config.yaml
encoder_arch: "regnet"
model: "model that answers yes/no questions on an image's attributes"
dataset: "photos of arthropod specimens (BIOSCAN-5M)"
train_examples: 195000
image_size: 64
crop_scale_min: 1
horizontal_flip: false
questions_per_image: 8
encoder_norm: "groupnorm"
encoder_activation: "relu"
encoder_weight_standardization: false
encoder_channel_attention: "eca"
encoder_padding_mode: "reflect"
encoder_drop_path: 0.2
encoder_depths: [4, 8, 4]
encoder_kernel_size: 3
encoder_stem: "single"
encoder_widths: [80, 160, 320]
fusion: "cross_attention"
fusion_encoder_width: 320
fusion_encoder_layers: 6
fusion_encoder_norm: "layernorm"
fusion_encoder_norm_position: "pre"
fusion_encoder_activation: "swiglu"
fusion_encoder_mlp_ratio: 4
fusion_encoder_head_dim: 64
fusion_encoder_fused_qkv: true
fusion_encoder_bias: "all"
fusion_encoder_qk_norm: false
fusion_encoder_layer_scale_init: 0.1
fusion_encoder_parallel_block: false
fusion_encoder_inner_norm: false
fusion_encoder_positions: "learned"
fusion_encoder_cross_attention_every: 1
init: "orthogonal"
residual_init: "zero_last"
optimizer: "muon"
muon_scale: "match_rms_adamw"
lr: 0.0018
momentum: 0.9
nesterov: false
orthogonalizer: "newton_schulz_5"
adamw_lr_other_params: 0.0015
steps: 5200
batch_size: 128
epochs: 3.4
lr_schedule: "wsd_sqrt"
decay_fraction: 0.2
final_lr_fraction: 0
warmup_steps: 150
weight_decay: 0.1
adamw_weight_decay_other_params: 0
Rows from block 13 of the image encoder of a small model that answers yes/no questions on an image's attributes, named by matrix and row number. Rows with one number belong to one channel. Each number is 128 + 32 x the weight over its row's rms, rounded and kept within 0 to 255. All counts start at 0. After the name is the row's rms in percent of the matrix's.
After each channel's rows are labels from the 100 images, of 14976, where the channel reaches its highest value: "responds to" is what is common among them. Only what is clearly more common there than usual is listed. The data: photos of arthropod specimens (BIOSCAN-5M).
# convs1: grouped (10 groups) 3x3 conv (encoder.blocks.13.convs.1.weight, 320x32x3x3, each kernel summed), inputs within the group 0-31
# convs2: expand pointwise conv (encoder.blocks.13.convs.2.weight, 320x320x1x1, transposed), outputs 0-106

convs1.223 107 [120 153 126 131 147 142 125 106  71  73 145  85 149 198 148 127  89  71 134 142 180  98 171 108 127 141 111 101  70 151 113 153]
convs2.223 098 [131 130 147 139 124  98  87 145 101  56  82  65 185 105 105  92 196 115 115 147 150 224 101 116  88 130  92 126 119 101  83 105 122 137 124  71 106 161 159  98 138 166 136 102  80 119 187 192 154 146 147 128 163  85 123  62 145 121 198 164 178  96 132 139 111 169 190 105 126 135 110 142 114 138 122 178 149 157 171 139 120  91 156 107 146 125 116  73 178 173 171 152 116  88 120 189 159 139 117  63 166 108 108 120 110 130  80]
responds to: order Hemiptera

convs1.184 172 [118  48 126 127 112 152 141  92 115 111  98 131 122 202 119 149 151 137 184 152 139  98 152 138  97 143 142 143  78  56 159 113]
convs2.184 099 [179 167 120 161 124 148 116 148 120 183  87  99 170 122 121 120 137 130 181 140 123 153 143 165 153 109 136 133 163 138 147 130 112 128 106 136 122 144  74  70  88 167 136 100 164 105  85  63 131 145 133 134 111 196  67  67 112 119 191  89 104 139  93 129 119 133 169  43 138 162 112 171  92 140 126 105  63 117 118 102 109 149 142 161  87  93 144 132 144  62 117  87  91 154 174 157 140 130 121 103 118 142 128 106  92  97  79]
responds to: order Diptera

convs1.177 098 [124 149 118  94 135 172 145  85 115 143 121 130 103 129 129 159 146  93 225 140 122 118 163 101 143 134 116 151  85  48 129  78]
convs2.177 098 [215 122  74 116 125 157 210 106 168 142  38 117 134 132 102  94 160 159 107  71 115 106 165 158 136 108  89 102 105 183 135 131 174 127 141 140 167 138 103 145 110 177  16 134 163 137 101 158 144 108 103 130 109 179 110  85 157 118  59 132 180 178  96  91 105 152  95 138 114 105 126  99 165 135  76 108 109 117 110 112 133 102 138 111 108 130 120 120  99 134  99  63 157 158  88 112 126 104 141 138 111  78 101 108 137 107 149]
responds to: order Coleoptera

convs1.293 089 [120 134  99 133 183  91  86 119  94 159 104  75 122 130 177 115 111 113 124 108  63 192  83 128 167 140 148  87 139  90 108 144]
convs2.293 108 [216 104  90 120 142 127 119 146 105 119 116 146 118 114 116 131 110  67  89 133 150 133 100 113 143 155 134 163  80 142 138 173 143  85 199 103  88 145  92 105  88 145 197 135  83 128  55 125  73 148 137 103 118 107 143 184 145 164 129 163 166 152 125 115 155 133 149 123 119 188 108 148 128 107 138 135 126 120 177 148  91 131  96 164 135 145 141 137 108  89 120 214 125 122  79  61 144  94  91 136 163 147 120 162  97 106 166]
responds to: order Coleoptera; family Coccinellidae

convs1.229 086 [ 91 117 128 171 153 174 173 120 105 126 118 139 121  76 109 130 119 163 129 170  90 172  59 147 142  57 152 164 129 154  96 108]
convs2.229 086 [125 153  94 106 120 169  91 129 159 130 161 139 140 162 123 130 108 157  78 133 102 117 150  83 102 165  96 149 110  78 136  70 161  96 146 121  78 114 146 113 175 113 157  80  94 128  94 173 147  94 123  60 128  66 145 159 181 168 152 201 124  97 178  59 115 131 188 108 133 158 157 113 140 175  76 140 122 137 119 117 163 139 135 140 124  76 142  96 123  85 148 172 181  58  67 207  90  46 155 145 105 123 147  88 121 171 119]
responds to: order Hemiptera

convs1.23 127 [ 94 120 138 129 157 135 129 131 106 186 113 117  98 145 154 159 135 160 100 124 147  60 166 173  80 150 109 175 157  46 121 107]
convs2.23 109 [152 113 167  95 116 119 115 108 108 100 137 160 135  68 143 114 101  58 142 152 113 179 115 158  91 122 125 112 111 127 136 125 128 170 155 115 142 174 111  98  72 113 118 114 130 138 194 164 121 109 153 114 132 139 129 154 125 107 106  95  83 156 108 107  94 117 129 103 124 179  95 113 159 151  95 170 150  78 161 105 110 109  93 144 144 101 133 123 121 137 127 134 154 116 118 139 110 125 119  80 134  99 142 114 138 165 121]
responds to: order Hemiptera

convs1.281 106 [ 91 140 147  88 114 140  98  97 148 140 135 150 126 148  99 132 111 144 107 150 160 149 125  25 199 196 164 113 128 136 117 121]
convs2.281 119 [119 108  95 110 156 137 157 121 167 143  98 132 113 143 124 101 185  93 123 142 124 130  96 119 122 110 137 114 120 119 132  86 138 115 118 138  78  92 117 140 130 182 136 116  78 131  46 106 133 117 111  95 142 183  94 164 122 105 109 121  94 133 123 168 126 135 173 147 126 188 124  98 137 129 140 139 153  88 128  99 109 151  35 111 115  77 136 114 154 101 132 255 139 153  88 230 160 146 172 142 140 134  75 146 154  59  92]
responds to: order Hemiptera

convs1.187 137 [148 116 112 101 135 122 113  82 122  75 151 150 104 155 147 164 143 132  80  73 189 132 165 139 179  95 188 120 100 176 136 101]
convs2.187 109 [191 155 143 150 139 135 151 141 152 161 127 135 131 157 114 168 171 122 151 159  86 114 126 136 118 153 110 117 130 149 125 145  50 157 119 131 170 115 149 167 122 181 113 151 110 114  95  87  97 122 123 102 109  95  69 148 139 104 113 147 113 189 133 135 122 142 125 133  86 108 153 101 119 142 144 146 130 164 115  89 126 136 164 156 190 108 117 149 129 162 158 155 165 138 123  60 126 132 104 121 130  80 118 129 114 126  88]
responds to: order Coleoptera

convs1.90 079 [195 107 119  73 172 126 145 153 126  89 133 110 214 118 171 135 121 150  74 107 110  99 139 152 139 131 153  83 115 123 164 103]
convs2.90 097 [ 79 142 148 148 106 126  88 129 143 144 140 169 151  77 141 137 159 115 140 141  91 161  89 133 144 166 163 149 124 160 120 111 118 163 130 177 146 188 101 108 169  95 108 134  52 108 109 191 121 127 187 112 148  49 159 108 141 122 115 134 100 100 122 107  98 136  65 122 120 135 155 158 152 104  72 112 173 157 130 112 187  99 112 123 131 149 123 143 145 136 126 143 203 110 177  94 127  57  49 170 113 108 148 125 140 105 136]
responds to: order Hymenoptera

convs1.56 070 [ 83 117 123 137 129  77 171  55 136 142 121 104  86  85  95 123 172 155 143 191 158 103 116 168 120 174 151 129 119 114 147  89]
convs2.56 067 [132 145 153 123 106 146 182 129 143 158 140 180 132 140 107 164 131 108 107 144 143 136 156  71  95 165 147  98 138 112 126 159 137 153 190 152 114  56 136 134 144 184 142 110 128 165  92 110 136 167 108 179 114 104 155  74  76  86 161 132 101 183 131  59 167 140 150  86 115 158 128 103  63 179 147  96  98 183 134 152 158 139 155 114 141 106 152  73 100  88 120 112  98  48 121 122 110 140  77 116  94 125 187 115  96 135 209]
responds to: class Arachnida

convs1.11 085 [ 70 128 159 156  84 128 141 131 118  90 136 188 141 116  70 137 199 146  60 132 125 119 131 100 101 149 113 144 166  82 150 119]
convs2.11 085 [ 80  88 122 169 125  99 129  94 103  89 146 134  71 163  98 118 101  91 105 132  96 101 230 110 158 182 146 135 131  91  99 135 139 122 102 135 124 124 136 102 130 135 102 156 102 107 127  75 120 109 119 140 157 139 141 139 136 105 115 116 140 135 127  96 114 120 240 121 131 119  99 101 134  97 170 115 155 135 138 136 114 120  83  78  57 107 125 126  99 118 128 153  61 161 126  45 156 159 138 136 139  92 208 174 119 118 138]
responds to: class Arachnida; order Trombidiformes

convs1.313 095 [ 87 149 142 171 150 163 143 159 164  86 165  87 140 154  74  90  84 188  87 132 138  91 162 103 149 167 159 146 140 113 147 124]
convs2.313 094 [101 122 138  92 135 114 117 107 132 157 163  71 143 150 111 115 149 143 182 175 129  51  94 150 192 140 102 120 139  98 150 141 131 148 115 167 127 128  98 119 121 201  86 107  94 171 117 154 179 169  90 107 145  87 135 102 121 139 174 104 117  87 122 133 126 129 125  86 111 158  74 149  89  65  97 144 131  89 127 118  64 152 129 101 105  65 144 141 128 106 114 180 104 144 103 102  90 136 127 137 144 153  93 139  96 136 121]
responds to: class Arachnida

convs1.24 082 [163 135 139 167  48  70 116 124 107 107 119 115 125 143 160 123 160 129 115 152 112  98 109 218  71  92 118 161 140 137 118 131]
convs2.24 101 [172 128 134 156  93 135 118 108 113 106 115 142 111 158 102 114 114 104 108 128 127 185 159 115 103 135 137 176  85 155 127 124 148 149 174 132 138 165 146 140 151 226 106  94  71 124 165 188  47 149 143  76  79 120 152  90 149 105 116 150 188 134 157 106 109  87 138 179 162 135  96  82  91 149 167 112 199 121 117 193 171 114 154 104 109  91 165 139 159 210 164 118 120  98 135  61 125 151 153  97 135 132 134 108 106 187  77]
responds to: order Hymenoptera

convs1.65 071 [146 124 100  62 126 128 117  95 116  78  97  81 176 124 150 143 165 157  65 118 178 153 123 139 132 140  63 126  92 156 156 107]
convs2.65 096 [ 89 110 147 146 133 132 144 119 138 158 100 131 122 162 123 139 168  98 128 120 178 189  97 130 168 129 178 108 119 156 135  70 142  95 136 117 159 132 143 117 114 157 133  98  69 153 158 159  91 120 108 119 136 108 136 202 128 126 143 142  91 130 118 100 152 124  86  78  90 116 129 128 141 148 130 166 117 119 173  76 183 124 191 152 110 108 128 159 127  55 153 133 159 106 136 140 158  94 161 109 170 137 134 127  87 157 168]
responds to: class Arachnida

convs1.156 085 [152 134 125 106 157 137  57 154 106  98 144  92 179  86 122  79 147 171 147  82  88 126 137 109 113 103 129 107 203 118 166 122]
convs2.156 105 [ 68 117 159 131 109  98 101 125 112 117 114 140 150 142 123 139 139 190 124  97 140 106 123 161 131 140 138 165  70 171 147 229 193 148  86 137 135 137 160 195 142 120 143 116 166 154  92  67 108 144 103 145 138  80 144 100 121 113 113 158 112 174 139 180  88  98  88 119 139 127 129 152 106 145 156  93 188  47 159 140  96 156 141 133 132  81 146 114  99 119 132  87 123 134 128  78 191 185 175  40  90 132 122 135 120 131  87]
responds to: order Hemiptera

convs1.35 149 [132 140 104 105 136 135 109 113 138 119 137 138 128  45 159 140 151 141 128 147  91  92 146 170 157 143 160 137  84 130 125  16]
convs2.35 129 [ 73 129 140 100 124 105 137 105 129 104 136 120 108 123 124 118 122  16 149 144 129  77 167 125  49 205 138  93  86 153 112  98 134 113 138 127 179 129  65 150  85  91 115 123  88 132 133  71 128 175 153 185 115 171  90 151 110 117 119 110 168 142 155 126 143 129 181 133 109 146 101 159 156 138 107 134  97 209  92 101 103  98  69 123  98 146 120 115 139  53 129 185 112 158 144 133  96 124 137 173 131 132 117  94 179 124  87]
responds to: class Arachnida

convs1.282 062 [155 172 198 137 130 180 123 133 130 154 195  94 140  74 139 164 116 101 157 103 145  96 118 157 160 117  65  97 128 145 139 145]
convs2.282 111 [120 153 105 128 138 120 117 148 132 141 116 104 147 119 125 122 151 107 111 113 189 170 102 123 167 115  56  83 159 176 144 123 147 191  96 106 133 120 168 136 161  65  61 128  82 162  89 138 111 102 152  88 130 105 116  63 117 157 140 147 143 142  75 142 135 148 168 147 112 167 119 112 164 127 164 133 113 139 141  84 153 156  97  79 137 118 150 108 124  94 147 192 138 112 127 154 140 109 162 158 110 141 130 122 179 138  94]
responds to: order Hemiptera

convs1.77 107 [107 145 177  73 135 135 165 117 117 126 147  40 172 125 190 131 129 126 164 112 121 102 169 111 126  99 149  82 169 168 129 130]
convs2.77 094 [145 123 133 118 138 123 144 123 123 145 129 141 132 123 102 154 171  84 154  68 163 171 118 158 175 185 179 160 149 153 115 161  90 117 136 159 175  94 125 118 151 121 142 154 181 116  82 139 206 162 120 153  80 122 103  92 162 121 132 144 141 129 129  75 131  89 118 180 116 129 140 107  90 116 158 112 149 107  87 110  94 162 160 136  94 140  90 139 124 141 162  89  84  50 208 177 168 112 126 193 132  90 149 148  54 125  90]
responds to: class Arachnida